From a checkpoint of a small masked image model.
Data: trained on photos of arthropod specimens (BIOSCAN-5M), 14.2 epochs.
Rows from block 2 of the encoder of a small masked image model, named by matrix and row number. Rows with one number belong to one neuron. Each number is 128 + 24 x the weight over its row's rms, rounded and kept within 0 to 255. All counts start at 0.
Before each neuron's rows are labels from the 100 images, of 14976, where the neuron reaches its highest value: "place" is the part of the image that holds the peak; "responds to" is what is common among them. Only what is clearly more common there than usual is listed. The data: photos of arthropod specimens (BIOSCAN-5M). In brackets: how many of the 100, against the usual share in percent.
# fc1: MLP up (encoder.blocks.2.mlp.fc1.weight, 256x128), inputs 0-127
# fc2: MLP down (encoder.blocks.2.mlp.fc2.weight, 128x256, transposed), outputs 0-127

place: top centre (53 vs 9.4); centre (28 vs 6.2)
responds to: order Coleoptera (45 vs 16.8)
fc1.245 [159 191 129 116 129 125 107 118 140 131 124 128 129 135 130 157 151 140  99 172 135 111 141 108 125 140 125 139 114 127 110 115  95  84 167 149 129 137 128 136  98 122 114 146 155 175 147 124  95 105 109 147  98 134 128 172 114 121 109 141 111 108  65  84 117 122 139 170 128 153 168 127  93 140 123  64 162  84 158  95 134  87 113 134 134 134 155 120 138 113  99 105  97 122  83 151 104 117  86 156 148 145 150 118 139  92 121 161 163 152 116 138 138 138 175 113 135 153 100 163 122 130 118 112 100 121 123 152]
fc2.245 [103 155 143 152 129 139 112 143  99 118 153 130 131 135 175 145 142 119  91 106 101 121  96 106  90  96 124 124 126 156 175 161 137 108 134 150 137 140 115 175  98 143 150 108 111 136 138 166 114 109 123 149 119 145 100 101 152 100  87  98 122 165 113 144  63 149 161 117 170 125 119 129 130 132  89 128 146 147 103 128 171 141 175 178 122  96 101 135 125 156 107 141 112  82 110 151 110 117 103 123 138 123 143 116  91 180 127 113 143 141 134 106 147 153 162  94  78 153 141 129 150 152 114 133 126 160 110 121]

place: top right (91 vs 14.1)
responds to: order Coleoptera (42 vs 16.8)
fc1.64 [109 157 120 114 106 130  88 139  98 131 158 121 166 180 119 142 117 143  84 145 121 156 128 131  92 146 119 136 154 120 134 133 146 129 184  73 135 124 139 123 137 129  68  80 135  95 150 149 166 140 131  90  95 107 128 159  95 137 136 149 159 124 107 134 103 109 126 148 143 129 154 111  78 110 184  87 153 119 105 110 119  88 113  93 149 143 156 117 127 123 147 110  98 133 100 121 139 131 127 124 176 121 143  87 136 125 143 141 150 156 112 137  92 120 158 115 188 121 162 133 158 125 117 123 101 139 122 119]
fc2.64 [ 67 110 148 101 133 170 121  99 133 126 133 140 152 151 133 160 124 128 154 102  96 148 122 113  98 115 146 133  99 146 164 119 132 115 103 109 101 138  86 111 173 151 107 122 153 129 124 174 113 129 102 181 117 135 100 112  81 139 148 127 109 125 134 129  92 174 125 127 210 126 115 148 117 130 165 139 125 132 102 102 150 163 116 138 121 143 123 134 137 167 109 144 103 128 160 142  88 111 114 102 106 153 188 121 137 106 112 149 120 107 122 106 130  86 157 108 140 139 138 188 139 126 143 116 141 106 126 151]

place: bottom right (95 vs 14.1)
responds to: order Coleoptera (43 vs 16.8)
fc1.110 [124 163 133 125 111 131 119 181 115 119 148 126 134 110 138  96 103 105 130 146 152 159 103 108 117 108 132 128 124 130  90 104 120 131 150 125 137 117 158 130 118 137 113 119 127 136 182 113 110 148 141 160 105  92 141 136 105 133 139 132 159 150 118 164 162 114  90 120 141 145 141 110 156  95  82  91 166 160  94 138 130 119 136  89 117 161 129  64 150 117 134  76 148 120 147 104 136 118 118 117 152 155 145 104 136  79 100  93  73 146 106 144 189 130 168 155 118  99 108 149 157 163 129  99 122 111 145 100]
fc2.110 [139  95 103 151 120 122 109 155 157 107 172 104 141 161 148 137 133  85 144 131  99 111 119 133 132 117 156 193 169 137 157 147 109 120 109  61 123 101 142 141 110 142 145 112 102 144 102  77 141 130 130 119 152 135 160 107  92 130 137 118 131 127 113 108  94 120 128 126 108 116 136 135 102 134 112 148 124 151 112 101 140  97 162 138 110 144 145 176 105 124  79 144 120 156 119 154 106 102 120 126  65  92 196 134 152 139 137 135 115 158 126 175 105 127 145 112 152 124 128 168  96  86 132 117 133 122 109 123]

place: centre (31 vs 6.2)
responds to: order Coleoptera (46 vs 16.8)
fc1.84 [120 121 130 107 118 127 141 136 135 107 149 137 152 111 113 147 128 143 124 129 126 131  94 176 122 125 180 131 138  75 104 131 138  92 151 113 159 147 103 115 158 114 129 130  61 143 146 136 146 104 112 189 143 162 131 116 130 164 134 106  83 152 117 129 156  93  90 119 141 139 128 113 136  96 128 123 140  94 137 130 139  90 125 154 137 147 101 108 150 109 110 120 122 139 144 108 102 150 108 112 155 128  88 106 127 163 171  62 104 133 134 103 100 144 140 182  67 162 103 128 123 142 141 115 126 157 108  87]
fc2.84 [109 132 100 168 102 140 119 108 192 127 158 143 164  60 127 130 159 131 178 105 110 130 137 141 156 147 104 100 139 138 129 123 106 101 115 133 169 119 125 152 106  97  97 134 134 154  64 132 120 164 132 127 122 180 122 127 112 148 131 109 124 122 146 146 130 117 131  69 192 100  98 141 129 121 162 104 169 124 117 164 148  96 117 138 134 114 112 107 110 110 107 148 153 177 181 120 141 131 129 115 139 142 138 108 164 109 105 121 125 174 116 126 125 129 110 104 143 135 138 130 115 137 108 108 135 112  94 108]

place: centre (33 vs 6.2); middle right (26 vs 9.4)
responds to: order Coleoptera (36 vs 16.8)
fc1.152 [106 145 144 129 111 105 106 109 129 117 124 156 149 136 120 141 113 141  94 117 121 143 107 137 137 118 119 127 144 125 118 131 169 123 158 135 147 119 145 137 125  87 134 124 111 108 116 164 141 133 132 135 110 132 123 112 121 151 126 134 134 158 134 162 153 156  79 111 123  92 172 132 128 138 146 119 155  91 134 139 151  37 166 141 116 160 141 129 123 118  87 117 131 101 146 158 143 136 192 148 160 133  77 134 179 166 148  83  91 104 119 147 129 113 106  98  96  63 139 155 171 126 128 118 157 130 122  88]
fc2.152 [128 148 163 103 145 116 116 119 139  98 136 110 126 152 152  87 112 101 121 176 121  75 115 110 162 121 114 130 128 155 161 135 144 144 117 127 133 156 170 122 138 185 105 152 103 110 143 114 149 181 112 162 135 111 140 117 128 135 162 111 103 170 129 163 132 136 142 120 156 147 133 143  99  75 172  84 122 111 128 107 170 119 143 153 134 115 137 116 132 133 115 130  80 116 153 174 151 128 124 111 140 144 151 147 134 128  90 170 123 137 108  92 184 106 139  94 114  84 121 145  89 100 118 125 154 144 120 107]

place: top centre (36 vs 9.4)
responds to: order Coleoptera (48 vs 16.8)
fc1.42 [ 96  88 155 136 109 108 138 153  93  84 156 178 112 109  91 136 156 112 122 172 134 114 117 136 167 120 126 102 183 121 102 141 196 125 122 156 140 110 128  98 149 143 132 143 119 105 151 114 149 156 107 128 120 106 164 135 145 147 164 150 122 183 102 122 137 124 153 130 111 142 152 110 116 121 127 102 111 133 141 138 111 127 110 132 156 134 166 115 121 118  86 137 149 112  90  97 197 128 115 140 149 121 133 148 138 143 135 167 137 145 128 122  94 118 171 124 140 102 117 149  96 100 169 113  99 183 130 117]
fc2.42 [114 144 121 141 129 118 135  89 153 158 138 189 115 161 160 130 115 120 162 134 148 107 120 156 161 113 130 114 111 141 165 120 113  97 130 128 125 106 111 151  86  93 112 169 159 149 112 107 134 171 102 148 103 143 132 148 103 129 106 123 118  74 103 139 125 175 134 133 127  95 158 142 131 165 124 132 104 110 109  98 121  88 145 158 123 119 104 130 135  81 106 190  95  73 153 146 124 119 136  86 101 146 157 131 146 167 115 151 126 172 126 121 129 144 129 107 117 112 132 134  92 144  91 147 102 113 116  90]

place: middle right (45 vs 9.4); centre (30 vs 6.2)
responds to: order Coleoptera (37 vs 16.8)
fc1.218 [114 110 130 147 106 169  98 155 113 134 108  95 131  93  79 134 133 133 118 104  93  95 124 133 110 128 135 164 121 154 101 106 127 131 109 149 122 153 146 111 132 151 126 115 162 162 126 114 124 101 107 160 125  93 137 168 160 182 143 128 160 140 141 131 157 128 102 137 134 152  96  92 149 104 139 138 168 135 193 139 113  68 147 167 130 148 125  81 110 128  91 108  92 164 134 122 146 128 113 133 123 132 117  78  96 115 152 137 144 134 128 132 127 156  84 150  91 180 156 129 160 142 138 106 119 145 121 102]
fc2.218 [ 94  94 115  98 110 133 119 128 107 185 160 151 142 125 183 114 106  95 140 126 126 140 114 145 130  72  91 112 139 145 158 152 111 126 133 163 135 128 130 147 135  91 153 104 137 128 135  95  79 168 106 139 101 113 165 138 123 108 114 130 144 148 149 157 121 140 126  94 166  93 151 127 101 139 112 104 112 109 115 107 138 133 125 134 161  70 136 118 149 121  45 162 150 127 158 151 117  91  99 115 143 128 148 105 143 170 102 137 116 139 122 123 154 108 149 140 139  96 127 169 120 133 120 136 109 165 113  99]

place: top left (34 vs 14.1)
responds to: order Coleoptera (43 vs 16.8)
fc1.127 [142 150 121 138  97 150 153 176 120  97 108 171 125 125 103 155 124 137 144 114 150 136  82 149 138 106 137 129 160 145 118 152 124  79  98 144 134 112 149 149 148 148 141 152  94 111 144 146 128 124 144 114 134 137 158 180 132 126 136 132 143 166 117 112 140  89 134 133 140 173 105 122 125 139 154 153 143 101 106 148 127 114 155 145 157 165 107  98 173 124  91 115 108 178  96  75 162 147 128 140 141 161 117 153 149 154 141 142 109 139 108 123 124 147 165 148  96 145  60 144 107 130 132 136  73 167 102 128]
fc2.127 [140 107 128  81 160 130 130  97 146 121 137 153 135 138 165 107 115 121 194 169 141 141 103 165 121 146  80 139 140 148 133 150 146 116 178 114 123 146 118  97 148 152  61 140 129 127 135 160 150 132  97 173  96  92 123 122 160 109 110 136 148 130 108 155 129 145 118 110 179 112 153 106 121 155 117 138 103 126 121 136 115 151 116  63 130 133 146 131 142 120 126 106 151 125 146 145 169 100 121 111 120 144 137 152 122 157 146  84 153 170 108 163 138 145 128 147 113 154  95  77 156 116 167 120 133 147 125 137]

place: centre (73 vs 6.2)
responds to: order Coleoptera (60 vs 16.8)
fc1.207 [146 138 110 152 145 163 124 100 122 108 168 127 117 110 128 103 106 145 132 132 131 152 118 103 173 115 180 145 145 149 107 126 118 120 144 166 162 130 147 122 110 143 182  94 131 132 169 136 117 118 131 120  94 149 102 147  94  86 138 105  96 136 115 107 123 150  89 147  76 140  93 105 102  82 100 117 163 107 102  91 120  96 150 162 160 174 123 131 111 112 106  94 124  98 102 150 131  92 157 115 146 108 128  96 140 103 114 116 126 131 131 118 110 120 108 107  61  84 128 147 162 138 134 128 123 111 101 108]
fc2.207 [133 104 132 138 144 114 137 131 167 159 134 110 139 114 140  97 155  87 132 103 109 133 125 122 144 149  81 120 131 163 135 117 100 119 112 108 146 118 104 130  82 115 122 153 114 117 126 120 159 197 129 147 137 183 102 127 111 161  79  99  79 140 127 191 144 125 133  75 172 139 120 139 135 121 116  95 116 142 123 154 160 153 128 138 129 124 130  96 138 150 103 146 100 171 140 153 134 130 118 118 146 174 148 118 151 137 149 174 123 135 129 137 132  87 140  76 143 143 200 121 119 117 140 133 114 147 116 115]

place: top left (37 vs 14.1)
responds to: order Hymenoptera (45 vs 20.5)
fc1.89 [133 148 130 120 110 106 134 103  95 111 113 192 147 141 107 125 140 123 167 111 104 111 103 120 138 156 180 125 152 122 125 153  91 125 170 139 155 147 149 110 125  73 137 136  75 122 114 128 144 126 135 105 134 132 143 166 197 161 135 150 144 128 109 130 119 115 100 137 109 117 124 138 121 114 105 140 122 108 151 176 139 119  66 181 128 157  96 145 138  90 123 156 132 134 125 116 149 138 112 132 171 148 147 150 103 142 144 103 135 106 105 121 143 156 157 192  94  98 110 110 146 123 130 135  92 155 149 134]
fc2.89 [159  91 124 145 182 104 112 161 135 144 145 107  93  97 102 154 113 127 133  56 132 177  94 127  75 102 109 144 144 131 132 187  71 117 178 128 114 104 122 130 122 156  89 159 127 122  89 131 115  85 135 138 147 140 146 141 124 110 143 124 117 117 126 146 101 122 136 119 125 135 136 128 151 110 145 155 114 105 146 141 111 149 130 126  88 187 141 126 103 154 126 117 113 140 138 135 167 133 109 140 138 115 143 104 117 166  95 110 137 165 152 105  90 137 158 131 145 162 146 126 107 156 163 130 104 108 127 100]

place: bottom centre (39 vs 9.4); centre (38 vs 6.2)
responds to: order Coleoptera (48 vs 16.8)
fc1.74 [162 108 104 100  66 108 146 148 118 143 171 116 118 167 120  87  95 132 158 106 108 105 110 113 120 128 105 127 148 147  95 131 106  71 127 156 134 136 105 160  87 155 123 108  99 120 152 112 135 118 124 137 146 116 102 135 127  89 119 129 113 105 123 115 148 107 145 119 109 159 128 146 124 153 122 120 131 132 127 167 123 145 105  99 127 158 101  80 105 116 144 130 148 152 125 143  97 183 126 134 147 133  96 134  96 114 104  59  83  91 119 111 150 150 110  83 119 125 124 116 141 198 127 103 134 123 132  93]
fc2.74 [142 109 118 161 145 147 129  90 144 122 151 104 132 116  95 162 139  99 136 111 147 178  86 127 122 177 134 131 130 158 153 143 102  98 100 127 124 130 112  92 140  90 137 156 119 135 137  85 129 132  98 137 189 117 146 122 151 113 120 148 124 129 113 150 146 119 114 117 141 135 173 112 139 141 100 159 171 139 139 138  85 125 124 138 134 108 155 125 130 127  62 135 159 122 137 137 123 127  84 101 143 142 140  90 155 159 115 136 143 124 113 124 114 173 129 120 122  98 165 136  79 144 156 173 134 204  95 128]

place: centre (52 vs 6.2); bottom centre (32 vs 9.4)
responds to: order Coleoptera (71 vs 16.8)
fc1.87 [103 147 137 159 139 124 145 169 139 106 129 137 117  76 124 122 130 149 150 122 108 135 172 126 133 170 167 141 162  95 136 106 176 116 134 130 148 150 113 158 144 147 146 106 100 115 134 124 108 105 133 184 147 104 114 135 149 157 101 146 148  67  97 118 145 156 165 118 120 133 134 104 146 119 110 142  87 138 155 130  81  87 139 126 134 147 149 107 166 116 144 107  74 150 135 121  75 123 180 152 108 139 131 103 108 137 134  91 118 127 124 166 122 131  96  94 128 119  96 132 138 159 144  86 125 158 128  97]
fc2.87 [166 129 114 170 155 121 121 105 122 132 164 151 144 112 122 122 155 131  93 146 123 111  98 147 123 145 147  99 136 112 136 120 192 126  54 142 114  92 119 135 111 105 117 115 128 106 126  99 117 197 101 128 146 153 121 153 194 131 102 106 131 138 154 119 108 136 138 123 131 129 154 138 112 129 108 144 105 104 113 124 133 131 151 179 130 132  79 140 160 140  97 116  95  74 115 166 125 140 125 120 155 144 135  94 142 131 106 188 119 142 138 105 134 141 170 111 129  99 137 157 131 147 178 154 126 109 112 135]

place: bottom centre (34 vs 9.4)
responds to: order Coleoptera (38 vs 16.8)
fc1.199 [128 143  96  82  83 134 113 152 129 132 161 156 121 173 139  94 139 143 136 142 161 108 165 130 113 138 108 138 142 119  88 120  99 122 133 140 131 159 158 127 150 108 109 110  66  87 116 142 132 147 118 118 127 162 115 156 102 140 108 103 113 129 137 115 143  94  93 108 132 114 116 162 155 127 162 101 107 128 154 106 101 114 156 137 131 145 131 101 158  93 174 111 147 144 114 134 134 118 130 160 164 161 100  74 125 123 145 115  95  84 138 136 137 120 126 181 105 163 168  80 101 123  81 158 136 129 139 118]
fc2.199 [127 137 159 121 139 118 132 185  88  95  68 109 114 111  98 128 168 134 103 141 119 160 133 128 137 116 170 129 164 147 121 104 122 136 118 144 138 171 138 135 128 155 190 129 121 129 119  98 152 103 134 195 148 111 145 103 143 111 130 124 120 126 142 128  94 129 149 135 146 134 160 130  73 119  97 139 146 135 149 154 127 148 120  91 159 115 137 127  67 134 128 120 127 122 130 101 104 143 115 115 121 176 130 160 182 139 116 148 150 114  93 107 159 122 139 120 110 131 131 147 105 188 158 142 108 177 123 109]

place: middle right (46 vs 9.4)
responds to: order Coleoptera (41 vs 16.8)
fc1.148 [116 155 124 127  82 114 125  96 136  93 165 106 109 155 153 111 114 169 107 152  91 112 120 107 140 161 113 152 104 124 136 138 168 132 106 143 153  97 134  86 163 135 104 160 142 146 119 107 161 130 110  99 157 128 164 119  92 121 110 103 124 112 161 109 126 120 102 105 133 117 120 133  97  81 177 126 163 110 132 124 159 111 146 118  88 156 180 126  87 126 130 103 134 130 147 163 126 177 188 120 137 124  91 156  97 104 116 114  78 136 130 133 156 129 146 119 121 125 162 164 143 108 119 103 143 152 149 131]
fc2.148 [126 128 110  97 158 150 114 144  80 132 165 110 138 139 159  63 142 145 169 109 157 174 115 149  92 131 154 157 162 169 101 186 111 160 143 130 137 142 138 147  96 141  91 146  96 120 141 104 134 130 101 130 143 137 101 140 157 111 136 147 129 157 116 135 133 165 159 139 132  86  76 122 120 127  78 128  68 130 109 114 159 143  86 106 121 102 128 146 124 139 126 154 136 148 139  78 183 146 125 146 127 116 136 122 141  97 124 120 129 115 118 146 162 133 173 133 136 104 127 121 114 133 102 104 144 134 133 112]

place: top centre (40 vs 9.4)
responds to: order Coleoptera (42 vs 16.8)
fc1.23 [106 168 116 128 132 130  93 111 158  95  71 145 158 123 141 164 104 108 119 173 143 142 184  98  82 113 127  96 178 128 131 118 149  99 156 183 121 110 135 145 138 144 115 160  86 150 138 123 143 150 159  98 126 117 123 154  86 152 130 117 120 148 126 101 145 158 134 140 129 159  95 147  80  85 102 105 143 118 116 100 115 128  88 134 154 132 165 134 129 100 150 106 119 105 135 166 111 152 100 135 165 147 126 129 109 130 130 123 109 153 133 117 103 133 173 166  87 120 123 161 120 133 148 106 128 110 140 147]
fc2.23 [133 140 150 133  86 137 136 114 165 114 128 148 136 129 147 152 140 141 139  89  69 104 164 108 181 109 104 122 135 145 162 105 145 114 127 113 141 125 117  95 122 142 139 125 143 141 119 133 130 119 127 103 124 155 156 109 109 121 111  57 134 109 164 169 119 127 129 133 140 197 123 128 144 130 133 161 166 110 121 174 130 146 131 156 130 121 118  93  94 113 114 161 105 143 152 202 101  65 111 121 154 115  88 110 149 152 110  90 111 136 118 113 108 134 114 118 144 173 134 125 121 138 175 129 126 103 123 137]

place: bottom centre (46 vs 9.4); centre (28 vs 6.2)
responds to: order Coleoptera (42 vs 16.8)
fc1.150 [159 123 149 153 135  91  96 134 108 157 120 104 118 154 137 126 129 159 123 116  86 142 116 119 111 136  99 172 126 117  96 134 136  86 107 148 111 149 126 109 115 157 115 103 138 129 138 146 116 127 147 143 144  99 103  83  80 134 159 165  86  78 117 127  97 159 120 124 109 156 135 139 121 145  93 115 129 130 112 132 113  62  90 113 128 154  93 112 124 135 161 115 108 114 143 127 112 142 157  78 109 144 120  93 133 109 108 122  90 119  99 106  92 173 148 111 138 120 129 140 144 194 111 123 150 177 142  87]
fc2.150 [151 100 156  58 123 153 129 103 131 132 148 112 185 170 113 137 129 136 143 139 141 151 118 135 142 122 186 122 149 148  90 134 139 178 117 142 102 140  99 161 130  91  95 183 129 140 109 140 113 161 127 185 146 144 148 127 119  86 134 125 117 138  75 153 123 124 126 114 118 126 137 103 146 126  93 108 163 138 127 130  96 164 173 129 138  97 113 111 147 113  91 171 173 119 148 114 143  91 128 159 121 137 142 146 136 134 121 146 114  85 117 130 118  99 144 162 106 120 122 124  85 105 112 125 114 153 112 132]

place: top centre (33 vs 9.4)
responds to: order Coleoptera (41 vs 16.8)
fc1.203 [165 126  95 162 109 133 121 144  71  73 139 169 122 143 106 113 151 104 167 151  99 149 112 165 121 141 125 109 170 152 108 136 192 134 105 128 134 134 108 146 119 145  99 108 141 111 182 128 145 132 158 140 144  83 109 163 109 113 118 110 157 135 165 119 134 124 109 152 101 123 110 132 123 144 119 118  96 129 117 141 112 143 157 119 138 174 164 132 115 119 125 157 147  98 133 171 128  88 120 134 172 132 119 130 128  83 154 133 130 163 119 178 135 113 129 111 173  87  89 122 144 131  99 142 143 118 115 100]
fc2.203 [154 158 111 138 159 117 127 159 159 131 129 133 117 145 132 135 115 110 140 119 132 151 126  94 136 150 141 109 104 165 141 155 114 163 168 169 142 148 115 113 120 143 182 116 139  94 125 105 155  83 185 121 166 151 159 125 158 105 140  89 132  69 117 110 118 123 190  96 137 135 133 115 117 160 136 155 113 152 127 110  72 131 139 121 141 132 115 145 148 164 105 138 121 109 112 151  72 145 127 129 170 149 124 116 147 147 134 113 100 119 125  74 146 164 159 105 126 136 123 180  90 132 128 108 116 109 116 128]

place: bottom right (81 vs 14.1)
responds to: order Coleoptera (44 vs 16.8)
fc1.166 [132 134 108 142 144 137 111 114 139  72 108 105 125 123  55  96  82 132  90 157 156 145 131 106 118 111 119 129 160 129  90 136 139 135 142 112 156 106 147 131 125 117 117 116 141 129 113 131 128 125 159 128 115  96  96 167 142 159 157 178 111  95 101 138 139  71 102 113 103 124 124 149 108 109 130 120 115 154  92 124 110 135 133 132 124 134 124 116 178  58 180  89 102 133 154 150 168 125 140 150 131 132 153 109 119  92 124 121 134 154 119 136  77 112 149  92 142 147 108 116 127 110 136 112 141 119 187 139]
fc2.166 [169 153 150 151 147 130 121  94 150 163 119 116 135 155 101 112 146 110 110  72 102 155  91 108 152 133 106 123 129 119 125 120 100 156 124 127 174 170  95 158  79 168 137 124 131 107 129 123 118 128 121 145 176 111 134 121 137 126 132 133 117 124 111 124 108 135 131 107 118 116 138 118  70 140 110 155 122 133 126 155 127 136 120 187 122 147 148 115 136 115  52  94 157 130 163 131 142 159  98 122 154 160 168 104 132 143 114 103 131 159  97 104 148 140 156 135 106 131 111 137  88 162 173 120  84 133  85 120]

place: bottom right (63 vs 14.1)
responds to: order Coleoptera (40 vs 16.8)
fc1.208 [114 126 124 126 110  94  56 139 136 152 118  71 133 145 104 109 117 122  88 144 150 120 138  91 139 117 125 131 143 103 143 106 148 100 124 160 135 148 119 169 104 146 138 112 140 106 164  93 122 120 127 137 121  94  87 129 106 133  94 135 123 127 125 118 105 157 132 129 118 125 136 124 130 117 114 143 130 159 131 121 101 110 135 132 147 134 212 142 132 108 185  99 128 123 102  95 123 112 140 116 120 138 103 148 122  63 119 145  97 132 136 120 136 152 156 137 118 126 153  91 131 160 167 126 161 116 220 151]
fc2.208 [127 116 154 134 113 128 124 156 152 126 120 119 149 117 127 115 107 123 110 135 130 150 142 131 150 130  93 114 160  94 108  84 133 147  90 120 130 146 119 114 121 204 154 116 130 128 142 120 102 187 129 115 106 132 135 145 135  97  78 108  93 143 141 140 103 116 154 117 107 168  83 127 116 122 121 143 125 126 111 138 147 152 147 119 124  48 147 107 141 149 148 140  76 127 123 108 111 144 184  87 139 149 105 140  77 143 127  86 122 109 101 114 134 112 121 137 145 148 181  87 146 153 179 129 158 130 132 112]

place: centre (40 vs 6.2)
responds to: order Coleoptera (46 vs 16.8)
fc1.69 [116 109 107 151 104 127 113 131 131 160 137 162 105 149 147 144 133 136  87 161 124  85 102 130 107  82 146 115 109 129  74 142 149 103 151 152 115 105 122 161  99 115 127 192 153 136 163  70  72 119 102 124 150 161 142  96  78 122 136 129 117 130  85 120 152 134 138 127  98 125 109 136  78 109 156 100 113  92 125 120  97 154 151 140 163 148 146 109 111  99 129 129 151 110 149 139 127 119 137 160 171 109  88 135 128 138 133 151 124 106 131 130  97 109 136 136  98  91 168 118 125 165 133 125 103 154 128 107]
fc2.69 [147 126 121  98 147 123 145  56 121 155 176 129  90 138 124 134 116 108 162 117 125 111 149 134 165 148 127 129  91 119 129 151  73 129 130 135 138 116 151 139 136 154 179 122 121 162 166 147  91 121 135 114 117 141 141  77  88 143  94 124  95  98 107 120 154 139 128 139 145 116 119 140 128 123 120 178 145 130 119 122 126  87 159 174 156 169 144 117 153 151 127 122 120 110 110 119 127 119 123 110 140 132 101 130 122 145  64 118  99 145 140 149 118 152  96  67 152  97 142 180  91 127 144 146 134 147  97 131]